config = dict(
    train_examples=203450,
    encoder_patch_size=[8, 8],
    encoder_width=384,
    decoder_layers=6,
    weight_decay=0.1,
)
Rows from block 3 of the image encoder, named by matrix and row number. Rows with one number belong to one neuron. Each number is 128 + 24 x the weight over its row's rms, rounded and kept within 0 to 255. All counts start at 0. Numbers have three digits each. After the name is the row's rms in percent of the matrix's.
# fc1: MLP up (encoder.blocks.3.mlp.fc1.weight, 2304x384), inputs 128-255
# fc2: MLP down (encoder.blocks.3.mlp.fc2.weight, 384x2304, transposed), outputs 128-255
fc1.234 108:098156106125087120156117086154140128191138151097135108147129156104144160101143147125148169090148114184135113149132103127158114093136153098115108121155133159124103133116095124061074129114138156125182095132136093119164131169117123117169105125119099146139100125128151132120146155129129102199101161136170143100092094116120146147114101154138133135140114100109104112126125156124128168170157
fc1.235 104:133161100082148116141108108127118176102142176100117118117095114153126155131105128115153134181141098119163119115129160091147090130108109101142113118131147141122143152153157105120122132096108125100145095123116103141142129130116154110116151104120121114115119121135113124097107150098145082131115160122180136136128137133166147134118073130129105102137123121116149118120131177146068142124148
fc1.236 113:155096146097089144164103124141131113121114112156118131098113165115089120116156149112148105098109144121115114137101161101126142134059100143090143113134138134122131108100157115141108162116153111132125095105164160141086163135139146149137169124126172164088093110107130161134160127128135137122118125121151093146080123127105142128164084192123133144117121141134140133118087089140131128150115
fc1.237 103:066136098126115166155108142163132118114139122118063122133139133087095128173145137121154137156112118150083162076148148139151131170082105106145108122132150085118123144141142127123138121140148107142095117128147099155108125138118160127161157113156144115136153128127110120132103102146092118140132118128151145172110128110178106156090130118105134128084144115129163108149091100138128179142107
fc1.238 100:107127146165101144128108080088109131136126131135123100119100152120095109147133148122125187144156160097106133085106138076105087131113188138126121111142079132140122125160093108100146106175112127144148167151139102104119116121127118152113159103137154129126160112138125084188156181128111162138183176138182122143131093075107089097090157147139106135140103107127128128095124152144126146152084
fc1.239 114:091141082132109151150148102145122112112085124122127104132113096168122150107113130111129131120114074129119123128147146099078094153162156092117137160142119146121149127108142108125111113121156099112158129148108103129123162136117130087118141168107121132181145102111132139119113154139140114105145124151161110131110159131114147118163106157106146122133145123135161145120136111100146136123118
fc1.240 102:110134185163131078112141141076153110131128127120167120174153124132127153101091133140134153126134202145112112090119116117182145104101146141156132139150108136166113041138135150146146114145146149113118131132111145123140092134148151118120148065100152134140110141138127173177149169155151126095117125103171155119143130137135119130145134106133157096105107129153136101135147161173111091126103
fc1.241 080:109117132142103124135105154139120123094120127126118140134146161126151150149152158147160180137131103110147102096129128163085105116102120151132103121135128120102155128135117143123149145152106105132102096125145128093120127139129111119072175113124121075167143113101109148109155121087162124150090134110165143130129133100093141112163118108133117133138130100108141131168120089116102149150110
fc1.242 102:116114104153136141158155155152127121114131107166102126130157091143128142145139091129131108146153166170108146153151133098144140139171158074134140102152103138078075169116078133144120120145143121117109098154109186096121136103123143163088159087137140149090154132143053125124135136143146140116086107125156124152143134146122112127151100136098113116132115177146137165133132075128125127115118
fc1.243 105:118121136088098146156097167145155126133151136092131088102137083079131176172131139086148166130129115147122094107155138136143175103130152092128149149152147130151179099130140131172119118115158135126101118124132173104129112135096121109121154117115135179108152155085083114093146115113119135143154146126108112105130148099121165103105108126106148168098145112108109170116126114148121136132153
fc1.244 099:102146113124129146082103148149149137134154091119164132103125087150150113147092107133149152141093133124105171150143102078130128122158102100113121099145157089109135159164153152110128093169115131116081111160144107135127138178100147101117108121134115135116103141162103139135143097092129110102126127113125133078132147110124113149101146184192123162139118118162121136159164099141137105135119
fc1.245 112:118136143084150176077123149152126097138074152076142090113110117127105105147032125143105129139139123140109129168158141111140126121130137105108103120141136134167146139144095171098148140145167146102094062081130088156145143150128152100112150124135156096129129103117159086138163108094121112096119096131153114120147143118145109114100123124137114088139096120150138130131146115144160190171100
fc1.247 106:149130140110117175128123108102110131179113124137105137140084147139169149125121131075101139107107146149115133115087087114119132134160116110155158093187166149106178118064164159133130121156110168156139107124136107124133136113115118119154167103160107149152153162139122102129142109143144120166160182145159156119124128139139183149092101161121144165116119158145081095091098129141164124139138
fc1.248 083:117136104130079177161126105129159102133105146108078102102146178107075084134122165135115163116165171142113108143133149123138064151111134133117115084148135142135122097141097121126108114106159112145107094103157125122103157130167117084113166063137100144125151125085148142158147119113152149175151139077178143155113143145110138131153139092174127146135120123134129100123119147125122132166111
fc1.249 101:100134115192155145147105105097121164101101102133111147135149117150167140111126159148108111092118171129092104087116097123141166137123104081147101127111116121096117147124151126098114115117142153127149149141139105084145153152147146122101111103132149169138120129124092138133149130118120134126087123099109124085155144097185135087139152138166103106111096125154158127148108099122150101153161
fc1.250 107:095144148139099140155162108106127099127148148110087138102139151142135132100099114121121156125145087135081154092140115099104082100166118117129109112139131143130173163093156175108108117141187108170089131175135138140142110144134146149101137148153138131109117161121098099132120184157154126127126104115153131126104124125144116147150130136137135115082122087130101121140160057139149108118125
fc1.251 111:078125138143140162126165121087136104116106137150136145090119137100193149159088146121066102118147141120172150135107167091140132103180128108131121144154133108116105100120154168081088125111141149141139137134131109086145095137146094161107129129169117096153124166157115147132105109096143177154119115142155140147081103137158116112149118152075105141136084123092106123139153158151187150110170
fc1.253 108:125175184137132096132074128151103163124122159160109096100135131123174123094174118127123126121136164120104049120120160116140113126112164143165127163129137129132109135092162116141161156154140106109149118125149126075109158099122084139153143132164146176118124145150114127132134109123154091116115147144107121161109107133120168165147097144099094124137151152101129102086134098137143120155169
fc1.254 109:139108137115101169102145117114136089145103136148153100101159124166102133082141143164118136150103143140118079145110178096139095137155094141126134136113159119071130112157145146107106136133110103116157130162175067127098129122091144149143161143136116128159130178127100154132102116126131133110141132135163112143089114112140081133161104135112089146112142132143170145161186134115147083095159
fc1.255 114:143098129169148147137126146147112124095136089116149093133143084090111138110098067135112142152109095170104069126152165121197126123140131120111128118142169108086094168088170126120143112122116136088161118133115144118116152151141089103132146137146104156154119145144118130125114078124153157136137144171167167153133136180130155148155103127117107118104111131125126110108168175132111129122145
fc1.256 098:125149129139115128157126118151129127160128083128117089160103100148120128109141135112131178137153112137109128114111165120157130136168160148130143099129105149120104172097120145101149106099128132142147107146157099097124107154160133120140110152141124167114103162145115158150094114130135087129090167140100074131149099105181130136181080122130124130128139124124141125151133141167104145182103
fc1.257 108:145134148114177145095116101126132152102115112154143176098142122098166120131148126116114142123128064142110111144125147128114077107151160083077114058162142156142128125161146143116127111160134135121127129123131107107146142126142132116055103169102145158117106144106142122106133134125125128120113195150132172100073132139150173135079148141118109143133166127145139164133088122093137159123096
fc1.258 097:091110095136117154107103094100093178149116151130152115115115135150138107115133155154120114127114150142078152139120140097139124130138163108151123111172107134102116130149123069119134122155131149152117145154152137122158147120118141138143156115118095080116150162119082120205151123112149092143145155151163139180096105098107138159185126134171095122148148113095124143125096140087146165110141
fc1.259 104:134140089146190126082128142131084161133119136110139102058131121104120113147118112159126105150090128118113103089153164116133102078143126108114134155095157132138140165087107114092144115099143131105102159160163123123082169118150098115145137107166115159172125116128109113091120078090142134167154123108097096128145154125113143092082115122172097078119121174132134091141122147146073108152177
fc1.260 109:147117124137126122096115142104126123114126105119163172158111091138106148141148136148121151100118121121124107104141124161109133155100110082124148141165157135112144111111145168119114144140148136154123144130163143150148096122097111080097130109165088135135138159102129093109138164109173089143105162166112125111127143121126165143111158088104130126131107110184151121160139130089141146147100
fc1.261 100:153111115101084102134107127120120141185120110087152099126073119147100147131156153125141145157115152100101162115136104124120105144115130061164128094125112118107106154120064096163146122186160110121160116120120105129138154116129132076096158116126140151148194130131097096136108164110116114143147150131126101161130159138169151116135119148112088121141127087129086125122132132145119153139120
fc1.262 108:101142155123122131156111121098113154113094105101049148092137098136159123126150102139133091121142142190149130129103098069171125116137122129137127142154115139111097121171127110166107139191125125112129165157148114076126082104154121143117136115121105152164120124122102164134125106143136173144162164130174137140100126138123130106137151127141117143125133103147147144158124104119139136092130
fc1.263 096:085111105137113169154120142117058156137100090100152153089110101127085107148158135087133172176130131091084148176128137097128082150134135114164106096172133113109143116119059133125120095191137144123134138124110165146118149147138112147120149095097144126143147144117097114193127091149138123139178111153180123152130128125114153184137116176146117140119098148129181132147152116110111127135137
fc1.264 107:086166129120124135132135092103152090099073150158105170133117170125148122100102109128125091083149139112130104113146104146099091114137174120130128134138122088117147108105166184102149108088126113146152133131140173151088128076130151131118125136139134122143077130101097166126151113133104109138117108107155144156130155131143144138099122133106121121147128171131127127151122139128127102075169
fc1.265 096:151103153113118144125149130156115157107109110138168161154140165181152109102101140131115137143118101144083129105109135146143154098114134115161143137163111110122098154151089148132107151105123139070111146164137132107160150150110096103139087149125128090113126114104135160112140115098145152137129100101161156118148112179155107143207112117133099128156101126115159165157087151138160166119098
fc1.266 095:120099126091144132172164155118092122060145148092163158118127140126161141134172118152114136149108098114163107081106108145160164144130110136144137146088167097102108131119152119152132127125133124125150176139167098168113167066166132129124150090093116131119177127119124158148125130116169165130129122119130139113151119123151098110136156101152094104137127153136111132156129140127133141140117
fc1.267 103:139142101114123112123100127122093103127155109107117142100183134140088153086109151163119118141083115156074133105113146172121096159152143127146079177152120148149091146104154119128103149126180118124105138111144126152158131125090148117111124099177144125087078162129131114142125135079059104187078108158145175114119099143152133159121118131107111104118091102168113169137124150101142126126132
fc1.268 076:107112143161080096203122126132098097100122101153133082146086114168123158124152133117124146148152087147151099127122162134149109113150144116142121097135134107088125132098128140137164150148130116113159135142103127125146136087121086104129151106124107131145140112134060119128115089134171175176155161130186120158100127090100137131152177120123155099101151097100138149141110122141135110153115
fc1.269 110:151102106112105089073071139156157109103158111094124134108102139113117168114158103132133123173129096117095095111126104131121107132109082081155127106134141139131113145130123079153131115132138106128133133100127111122109131153133127125132123129128130116150163142126139078102146138129121153153151122146103082098122114107162134116138098114122145121145168111146108128164135155161110139127135
fc1.270 100:097139062128099132122123165107100107158119107109084112169145106113083089153110085144105138142122189126087144136134154122145127117132166156135116122065135147078121155142160090127118133112177130072091164107124147091134116118099135152160115132111152140126139144079139109101096170100115101139141110138120114122129118119127137120135133129152124097136127108116144142105161093106118155129096
fc1.271 109:141152180159092095061143092114184136081111154131146082161135106087152170120107109126122119125115194138143124097125153137103141119156113148140109167180121165103118112143111153072110102161146110152116150156097166155112131117139115123058136137131145146150154203127120140187145095144124116126117101112136136151100122121146115109102161145117094116110125118106175121151159162149084116143147
fc1.272 078:101104119145103095172127113148097123122123131140133114154094121113162127152124127137153152103127056153126072127133132154139109133201145077142102096146108124100130104152136089143142132099131140166206116100121132130114122087146080108126134107143105124167126133096093153128134140111149112112124150093141149120131148155168110137104128141143107067148161140136111145127121129155132152116078
fc1.273 094:150132114095087108105149094106167143093167164095111077119147100146137142115086093131129118129123145128161112102143146155117112152164127075099120115161130168151092149135146156107105117130157136110152163105160132120125118141160125124060098142140134199085138139119114142091117116128155159128143132092125172141117111136103125143134142095143109106070132141089144129131141133158126095193171
fc1.274 111:112156083103107132073079140101096162110089119137101156138164097095132123143138148103106143129136122159171183134161138099103107121151140110089140178104107099132142114101153134126094152126180080137150138131172118121115106140089147149118148179132101130160140166128117152124076096150161149109121139122127167133118140162114092123100132138170114181116085081100126127147111142116134102131127
fc1.275 102:123141135102094124123127146130142115129137152122168124115087123142122135162152126113159112129127135112126185121105125123126115148116135123085106123137148108122133135143097144150160096149114077102126124171107080142110136125122123080122127077158154133113125168160138107119105078110130141123124106133151140095117126126122149112151143103161151138153111146137186135134148163105143098189111
fc1.276 099:128167108111093121184129096094127143128161161108136163108173122142150125104104146155107119139118130155095130129149063142164123148157098095147118145125091138147129142092133101096099120105108098126134105120120146153141120148138121093101146066131148108139128123109151162135125118133114103125104108132174136097123121117122144137151120133167129124148129089116175116155157132128109130104139
fc1.277 099:124146137160123104131099152094152142165123106126124118140118191157143143126112153125159134093123140159077113131142134134108167090118137126114121078141174151108117108113108135157116100134147123134108064163152130090105128137153070116144169088139144133140128092132156143131170108152148140169123170097138107144105137108114154163180079153113143135126095083122144116161145153137080118137121
fc1.278 109:091149123137105124115131168084145182123084122124122080102124113107126146167133080126121141161152129099140090112128131129097073126147153089110117152140061149138157132168124141095141084141185143087154110163145163134148103182120123124124143152127126164094140197095145151153118176100129130099153148156115114092135160138101082135144122110124124097114140129108162151090094132104124136125132
fc1.279 112:146128093139117132130123100133111152132149140125124123106158117164135146098126138142075146131152072095149106122158112141151099092111084110136147125125124072098159142161143137160140113108144110102131145186111121110116102102128086130075175125154142108186110139069113141138133132106093092109123144103071165117089062117159105093114130120093132120146136127088156128122119107156155156114113
fc1.280 114:079157112163093164130139107109115112089092115123104082175113119168140122110114159115126145124116073144125110120147126117107127157138153080132158156162101134124112125120122106145127157129137126131157163152096115143132179144131108091127144156126119127187139129107071135116133146154116120118116136131146109157115136118140131115152081147096153123105136141144159116126131108138131135132120
fc1.281 083:125114101135091114142156088090141089084098137105114099123131181115127164175144109114163142111123149113141118153129128124102094137128152166117142148109098126145142064155147131124125092115139094151117124137147134124154114127141150095130158125114106099148127135120123185153098104139147096100153187108135121151094155135153100110129160139122123106122119099071129139166068103118129120152132
fc1.282 098:088138129122144140137095121107119136105109093099082084149124138113106093109148172106115134099128156124110118120118134132143105117125106092106108119100171088116150144114103108152118124130125130145160133108137164123160137087131149117117118113121104087135174120126120112137133132158209113174115116106127117086140118182106176087145113135105192143083177074121114130136100110113116146136138
fc1.283 103:103121105125113096173152139167113116091087139141093127144110105103130115123107108114139100131145124124147133096133113120109143101132154117146090146123117182120091153102168153120140122087176081102081099138121154146132119093096087110129169097125107140133136128120111086129086099150121112117129131113121098202131154113113127088095146142104129085144160120135114142129100125120118154118127
fc1.284 084:104112141127102150123158125112151091123136124088124078122094118145133117118117132134136192115151104102124141165155102139130085106105114127109128122137167116115110131130093105134124127127104097090113107114113114122156119143087125091108168133104162093146136119157095164150143098118185131146118155067148147134112124097093098097092125127117157143138139133140131104175127106118084086167131
fc1.285 096:131141149140103113157153166159063132086136116134121110126160101133112115150126104195176121171158090128140139108096107190133163127136131141100151154158123133110136156169114150151143117142154106142131118137101157144125149115178115087108136131118100132114121131111103131109120063139137124115119184142139173160134127119110155133153145091120139092146109145143128141146141103129105137157104
fc1.286 113:091157114121110119114112131083121117142153151115111107090093133148093123147122091095148131122132143133110140091130163106145122111125161114085114137161154089146140193102144118143088111107165107138088159075085119123089149119129114130159135136167155102109139160133138109164137092119144102153130144121163133131142138125123128093104126161174119125081101109109094131120109174131108173139095
fc1.287 109:136157073148120142094091162100088177144137131148142104114122115098126123125133149134161151156110128111118207133172120119110102132120133127136117135102148090132128146141134108099150129163104115141116163114139128134093162084164120126106184095176082095127139173110125164169093126139122109120145101127137146172139138083174153139132109156149111113100113118121172144128134147108129130143135
fc2.234 091:150118118107121111133146170152093138077117096144082111143132126156072107138118147113126162174125125143127131143124138133139138105094138110143193082090117107112133123138134108155110129150082123128151143110138164145136115159133095130106112106136125093111085110099106141126103124110156120123121106143102121137169136165133102121146132161141114134159138124129148083092126116115147114111136
fc2.235 092:130126128140108116166130143141100125151134113087112166145114132141120093112141129132119128123123163144146141138154119102148100118100145113129121133110114131106143163100097134148127154172134123164126145137166129150133125147109148124157142156112133154082090113129155128127145100106118138166131123145113143135129127113136114128133159119114128140144163124150143112112155125114132130144155
fc2.236 110:136167149122132116116125137143117145122137103142118131113166161103123126148144127150155108111125135107110158104147125131125124147154098109089098131122143133127129139107155140100142144096116115147137130119157165157155134134127123148125104144141139131127133111122112147162114119096124119139143152132112118133151135121144121160103130116150100131144139165133163128149124131115098125129114
fc2.237 094:141139108131138119104159142076124142121136131126156164080148097129121091101132101184137136094157144122126153138142116165125143135102119128094080120122160095111079133120141129123136147125126150172117143117127196139110152121156137126102096162129135122155156130098204144154145102147118141094075100102138144106189110116133165088110122069121140127111118134151157116110141116117153124134124
fc2.238 088:162117094141105111142148148151120135139133071137138153140131106119110118130109143091144104137123133130117099162148116132143128150102124132102138112073135148110119128130072120172124126141132126116118093119089132112148122120112166138125151140141072151106129113151096149144137119135137115149134116117111160096135112116127134132138103127138146127138105092135141136111134153127147143132140
fc2.239 136:124129139137128121126123129130127124121137127119133129131127130130133128132129138129115126127124130136122123128133128124124121129122137123136132135113122133128131129134132123124131130132125133127129127130124129133126112127135131138123133127124132129129128128128121133127134134141132131124127134130123123134127120129135120127134124130125128129126124125129126124132119132126120126120125
fc2.240 105:106121131113123133136109143122083153117135120117157161127114103134141099137151145091132121122146140135083133128138102184128136147115140138117102161113098121103133164135159157101135097153117157111138138145143144167133126136128117103121118154107116121124118137137137161119107121129098116146137156124127115130155120104121146161145148117136120127128150145124110114147145152135101123141143
fc2.241 107:125133112127117132133099146136104135128118126120110105144129116136111134124144144137139135147129125141119130132131117132137119136139142128123126118146116134123137105122126150128131120140126130128135140133137128126124150124136128114117129125153144139121114114119089152124133132120141116123129123127146131152152119113132144144143116136115123130135136131122142117136137121116120124159122
fc2.242 085:127129143124152113103124102093114170108115103114138122117146183139118093096129147142103129149098133105125150133130105136097104122079149132149120144131174121122124143110120123110136140168117120117144149161146121139093104143135142088119108103130156101140136125144144157135157106164139143186136125133159171142122077119120141108121140154152148169127100140091117136127139110168120103154141
fc2.243 111:115129122120123124134148121137114108122117131119113133148137163195113131136150158135119153132116133156096130144150116106143124118112113111147116099113145117127137142115130138120133162132155117151134143135150136132129100099111143137124124135140152110097120111131131168171109113101100118128102157113104130134145149111144154142162118128138120127168138117158130129177136134103104131120097
fc2.244 080:130151151131105128114145136135106161104113167121069123142138146148110059137130152098107061126151129149136125110137149147141123172146154145161116108077124088129109142143118124127135132151132126131125105106152147088127072143128127131158132126142155125081127136099138107123115144166160127170124142144155159156141098112112137149143173104097142122153115112126152129143128161135159067147148
fc2.245 102:141122146140116140133144153097144161152147121106160172119112176125105148140145103158093098147121136125148134128155136089126098121134167140160131129078108141109110138127128127113112133193135107080092127132165129141121120114134132111169114130103123159152116120113115133111114125100116084140129112110112106092103108098146135166167163132109151117131155100155154112122119119124118097129139
fc2.247 092:107127122144132091153131102143128180113111118130101090127126121145119113092135131130130134137125144131118093127115156127132169139125159138120121119103112105155124158153124136101181102104152152097161190120130146038121113111129118144109113095166142143115109103071131171137146123138128121115133100124117103118130143110100128109140134070121097104149157153084164139136140119117099106136105
fc2.248 109:111138121156133124150125136143094096127097134106081128153142120135133140114124130113130136132128151119110139162124115143119101151133122145105115118149119137122134118103155148116139143122139112142112151133137139155129142117155133130123151116122130114133134132140120124134126132126099134133115122110135136138144145121118139141137113136160117125129123141109159098105140123107116141174112
fc2.249 074:124148136117132123124138143180072127131152153078126124117126102114096062111096116104158122105133132091129100112120101114138125119159148132135141121136157132146123137126149123168201154161175122121123123140141119118141079111102126174112118126094112137149107128117143148161120117112122119146172115143148137150138157137111141140125145142109120141146111131143138119112109128106125125171108
fc2.250 078:173076104113150091127093123138155114108114128106129140131137132109132129171118127090121112107165113096126173093136103133094128173073119099091140128116096165105085084156154100111139145121113106150097126098125180116156108105124107154104127114167130139148138095128151102124117120079148109141073117150095173134146102159158136083134125123122103163136147134159169103150122145109138140150115
fc2.251 094:140145149149086123152128053093106127140136162112119095125104118134118101112144077120136154172133158160119102121154109180144109127106136151103121135132076146131105100147124159146138107114145148148151130106143157121130093137135150170169163102137111154090107077164111166136098142145129107127163129111124156098134109119104139142101109141144136125110152186127144137129109108133148139119132
fc2.253 086:095144077092091152167155140115103155136098120108125096134111087114121116140118138174141144138100127135147152152098100157099162104122125141107099115123106128152120149133165116156140075106145170141131136134155089121144106143108138121114128112126166103089131162126134114165168130110135147102111133118136114124093151099096114129125129154149140107130122123119137122127134095100107169123115
fc2.254 101:130172155141110107131124128131091136115100106122111114148151122137106115114103143069126113111124129150110147155108118118158123130093121095131133123120125103140147141126148141172166096119146098129117116140127139139125107124139146085111133105115142137101136155119139126063123102135135148175146154117127109182178144103105149122107096142144154150144137131103135126132125137163152115155065
fc2.255 090:119127100116105132151133143113106116123105144107109160105121135143107131152140133151128158126122133123119146173140134153102104112100115136134107122168068126138143117145137162110146138143134090136072165115133199108075088118133175166105138119123134099149115118135164133157139117108134125122117120121134124114127116101106123143132139146117146164125094150097158091112134097099147125157136
fc2.256 077:124150107102088148180112166138100103137108128098110143125108108126139156102136119127129145158080117165148146130161076182110157125111132120100097135115093094144138121145159137135148162114128123149114161122110119133161155155091138128101150100135097108141149123091150112119122090121166178151169127110107126122116166143104112103137124141140115145080153146139103101117112128108122154133132
fc2.257 097:156078166110124139140140156158085142116109121140125122141149089151103133117137137139127152145120142112161122103076135128158140124117156087130096127082142124122172135086121136124166116135143128124145143119126139109125134123147144128134149126146131185141157114141108122138121098091171118141161119160115159156107098135147117116092148146099092139089153127133132128102125167140114136149092
fc2.258 089:156096082143122107120154158155138149155139101119151133130113083128094133134093143103125111136118146109138114143146124105138138128145130135109137132112113146099115142141086110159101152116104127121111108077096114116121159146133137123152130111118100121138129127132109156119129098146144116154150131114111141133127125109102146137133111119105128114143095126121139128119116125143143112145136
fc2.259 086:089126108125111133168165154122106115102157160084124154129136150162087118121148130101124146105144155127155128158150101103152113122088135121142113109116111094130119176148137146162155134178137140119147068151128144122129113135118128144142151162120164101090108118115122142145114097102083126074127158145158127178124170072118104116145141125129145152133151106139147124085151133108163160105133
fc2.260 099:150107103151130141163130100147118140125132134134122086138126120128103133109130132138100137131119132127084101141099139130168126154139143126135113156111083084144117155145108144130145085161118113127115144103090127128144133120136080130108124116105118091127143100093127145143097123123119167132136111150125133142119125148154124106123136131140116130133165157119085120147119153137117158137150
fc2.261 100:141162102155118173126160123126105131126136108133153157110134094129115098140107150095121100116136136142136137160157130123142095136137124123093123087124123125113147146122083095159073149140151133112109158151137125110096139131101141163125107092118112070119104102132158105171110123128135084131133111101103128119146140104147117173099145099119135146110137099170167115130124208128123128177150
fc2.262 084:123158133089106154140152171131096134110087101119148089115108150134128106124122141150118144139137110110135144101152140140104127106160130125128142168142123086110132100180127116121144102130127133126128084126111125077140119127135070076105168165177131120153118134129119110094159096157134144147128155135104144092097141105117117147120093159130147133129134104161119090121137105125136152140101
fc2.263 092:163110118133114124127144128128136135127131118148151124146106136124109136118103125126117122137103155126151138161144133124114142109135131127133130104125108154155112130148122117149117156131114132131128130097084142081146140127144162122163119137130098102117139131131142140112151124135131118141124117106103116142122110104113111141135127111139147128121112136095147139114120146122153150113142
fc2.264 091:142154133124129125167128118107126130094145112103154145076102105088136106150093120078168109134141104140121162136095109123115124168115138150120092096096137145146142129103137101151091148112137129119141110093168129118168100122139129120154175113080140119140148101134167114127101132144087125124128145106140118130112162140172121135121126130145165131135088134137151106140128144154131158136178
fc2.265 109:124127094117136141127164128098116096119124135107142148095113121151117119132166150111086112148132129136124117145155121149088090120131151138131144123145128106150137130093115158128125088136139172100093097097098155126151103138131118147115147137148134130112133126129124152142099135094097154094106133148128115133149127147162149108129143088132110131146137096160107146111131158149111112131100
fc2.266 080:111165110176114126083111154118118142149142163105110103149157132155127112132124150108090095124163145146076129150141177140122099105123112119110151111141095133124133187138111160145132159157145121088111107141102153080112115164109124138143088191122132130180111173147126108139140117130101105121147116095166106145134138116146146105102113134114139155110175126160155146115111160129144135145161
fc2.267 090:139118134110141106152149152111119150132109138131121137109141116154134122137136102161080148078185142057145118116102102123144085150079073104134133107129127091153115141137141099167155121136102138151133121154132115140104117089112125172092088115108137084191152135148114101142149111107089126105099133128102124135126183133102130121125142113135138121147142112118145091131156113144091136170167
fc2.268 106:117125104126127141153117143124101120136111136124099125132131136150117128117148142135123130141130131129122124151141138132127114140126137111137117111142115134126154123124113143135127121144126131131136143124153142114127140130143129133125138137144147142124121135132089144136133127110151125134129133127128117145132128120137129128137133130124116131132148123129135133116127115117128138158116
fc2.269 116:135155107157112142119118138124121130136111146101160167113113148141106133100106114143133136088102129128144158144134129125111128127124148107123134142186107115108129178183124107128102134148154117135152162136161149154108145117116133125101071108117120078135126133108210118144091087106105135111131103131069120104150100117139132151101136129112111176133160129170117116134127152157090147141164
fc2.270 079:189109172111146107150107137131130127100148156148142133143153149163130153111106150146110143126150075141153176139158095100146120148115072131184091112171113098142143077129133138113132136171141096120120140168136104144122132156160139092102105114111120104129118099174094139138178074107091107128097124171171133123126106134148141101129142139110119138125129127127120125135108108131149111150129
fc2.271 117:129113119128113114134108124125125146108141098116146134138129129134112143164143132134100144143129139145087144157135128120094128151124129114143129119129138151102131117137143131123130132148120114131135122119124124108111128129102126119117119151116112099093124098127113145140150127144116108118108159150138119121133116107111135151151131138105125115115156118130130108165176130113119130173077
fc2.272 104:124146092119121146119121145132092120138114139129111132144118128149108125121159123142130142152132124134119125141148120125133122135123119122127123125150096129131141131128118148136122114156120119119136143128154128119130150134135129134118132140137150143127128141144097162123134134128138125121130127123121128132136125120114133129141132149113122123135144114144139129128141121107114125158116
fc2.273 092:133133087135115128152111140132098135128126134121109126142128137156113119150165128127125145140127141120105159152141142140142124112111117118120115137161113129102124131135130138139131146142088098130131133118159161131119111105142128131145135148150120134123135146130086138123108141120126129126131120141146116140138117092133125111135156134126125120130155111147144142123126103106130146147102
fc2.274 095:150112111137148154135153127115107122125144129120135094114111107158156087148128128135134127157110132141123118095112152143139141121100117128139119118137128131118104125175099145117158146110116153112130111094118170122148135117147119122154134156120148120111069116137157098112138147134139155137131114095111148157097140129134102106105133125118120116121129175207107100154176110145103145104105
fc2.275 106:126127134112117135135107162101121150105189147143156170152119090131111145169167105146119119136136096122102165139146131155126096153112126114157127089143108125123089119118092162128095142120100162180103123149119111137130131160150137178127107101145138085114119129101098128142142111129069148112106124079134114144129136143124123139129112113119154135081130151118143121130121149119126118106151
fc2.276 086:126113140131109115118169145126133101130147120142128124157094146163120112174080136116113104115174124107120131122120075101107124153116100177138126100145167155128103163151128110140113153121156148149121109164143065138122157118117167119098104137136137109148126109130149066152154130114080145108155115127128098137136137148107121088122160117144179139149129160144137126108132089121110134159121
fc2.277 105:125136102114117121151113131119100140127125142123104129134138122144115111133149129143121137145102124121115128138137136135133119132134118126133114124153095132137130122133153115124130136127126120130136139111139145125122147131156139136127133130145132126139145139136129149131128120134124110133126119142130125134131124114118118140131131129128113130140161122145149111146140131122111143137133
fc2.278 096:130120105127135167115170118121153124143184083153099154120118126144099132079097170153128105185134106132154138160159100159169100156147111156117138129143117112116117130122097190126115150158098129164086145134109101163132156154142154131120116102145142116160135088175097146107130126116140125140115093155109170126173129097141178103134118125147142128138127124163149124165153143151128130159148
fc2.279 094:166120107110077118111104173108172140117137111146150110132106135117145145122140112123124102121127146090129107147120114141128130116160145127119098120125129165137143120137116106106112109161117099159148134124115143093085150147085167119107082102131160071173140141142176126117130130148142089131142117155112136175135131126128161121146138102134173103111129131146135171145134170161087126128143
fc2.280 137:122133133126125119125131124128126126122125129125133139121125131128129132131130123126117126130126132128134130122131125120131121125126130125131126130101122132128124132124124127130136121134131127131132122122121135125135105129136133126122134133117125125130129135122127127130126134132121122120124129140122122137127128133129126129135130122121132129127121132130129129128123130117123119123133
fc2.281 106:110142106133124125142124136136092136150118139123091108142135127140127123114159144134123132140115144141113134148145130131130114128127133119139117124147110131115141116120123141130128120145121124124132136126144138130129142129137122127116123133134135149117122117135096149125115129124131127124121127141122137141139131130130125132143110151131115126126143117132143120127144125107128147152116
fc2.282 109:123134114128123140143099135116095122117122125111114115137121125161114121132141127132132127143109138143113125150148119120138126134137115131120126133152113132125124122124132145108129144141112136135133119124142129137128142116129126132138127139135148136127133139146092144139151125122138128128119145136149120118138129125131142120121125140135127125126135134134140131127130128127131128144111
fc2.283 080:143132123164110097148120104091128143112137113113151139131128149095113130124126134144089132122101113150118201136151130121127186109120064130144121104089118133130097130149106111131149130127147130117152132113167126169114109115146173118132125138111148126133134095116138134109154078102094068125129177098134173147114129121134159090124127143145113152209097147143127064148125112140110150139155
fc2.284 101:128136104124120152144101131131108129132117127143116119146134121137118125111152141148135133150118131132123129149139122130140121133124126116144124114146112128134148125105133147127145114146131117137136142130136136118130145127147133132119122131142125147116129125136067136136125118127148121131120141131141121152145119119139124146147138149120113120132149116144137126126128124097131139154138
fc2.285 091:122145112139142093117123112128148142117100142142149128109139119118155103133152096130100109145125118107129140111136141145164128095137102136120124111103116117127116132122093102148135119115156125105131121123114144112103098150126150137126071136117114117111114134122141107117125159122107148133130116129127128119122152095146140120136137145122120113096110109132146131105118147110126125152146
fc2.286 092:174156113115137153158120118137121140077108097123122126162131129138141152120158117097108142110137110150151145167127112109144099147097127134150104104094108134095116105143117124107136149143113135090156100145166152103138142141107169126135088094129115132082102133122145149126096162114104125120119121073133075131138126118100145146118123093113135087140153109151187108146154134102144111107159
fc2.287 094:171125090112093156162192143116149149163138172080148113129113112136101071141103105126091119127140168120108136123115124179146090119135095127137119103144118120119145145113130125192114136163103123109133121135094167126095128147124164168134139149100091088118129112139146094118122160144122101153127139066142137144150140115153124144124141094124171149105104135167157122137129134093165119180130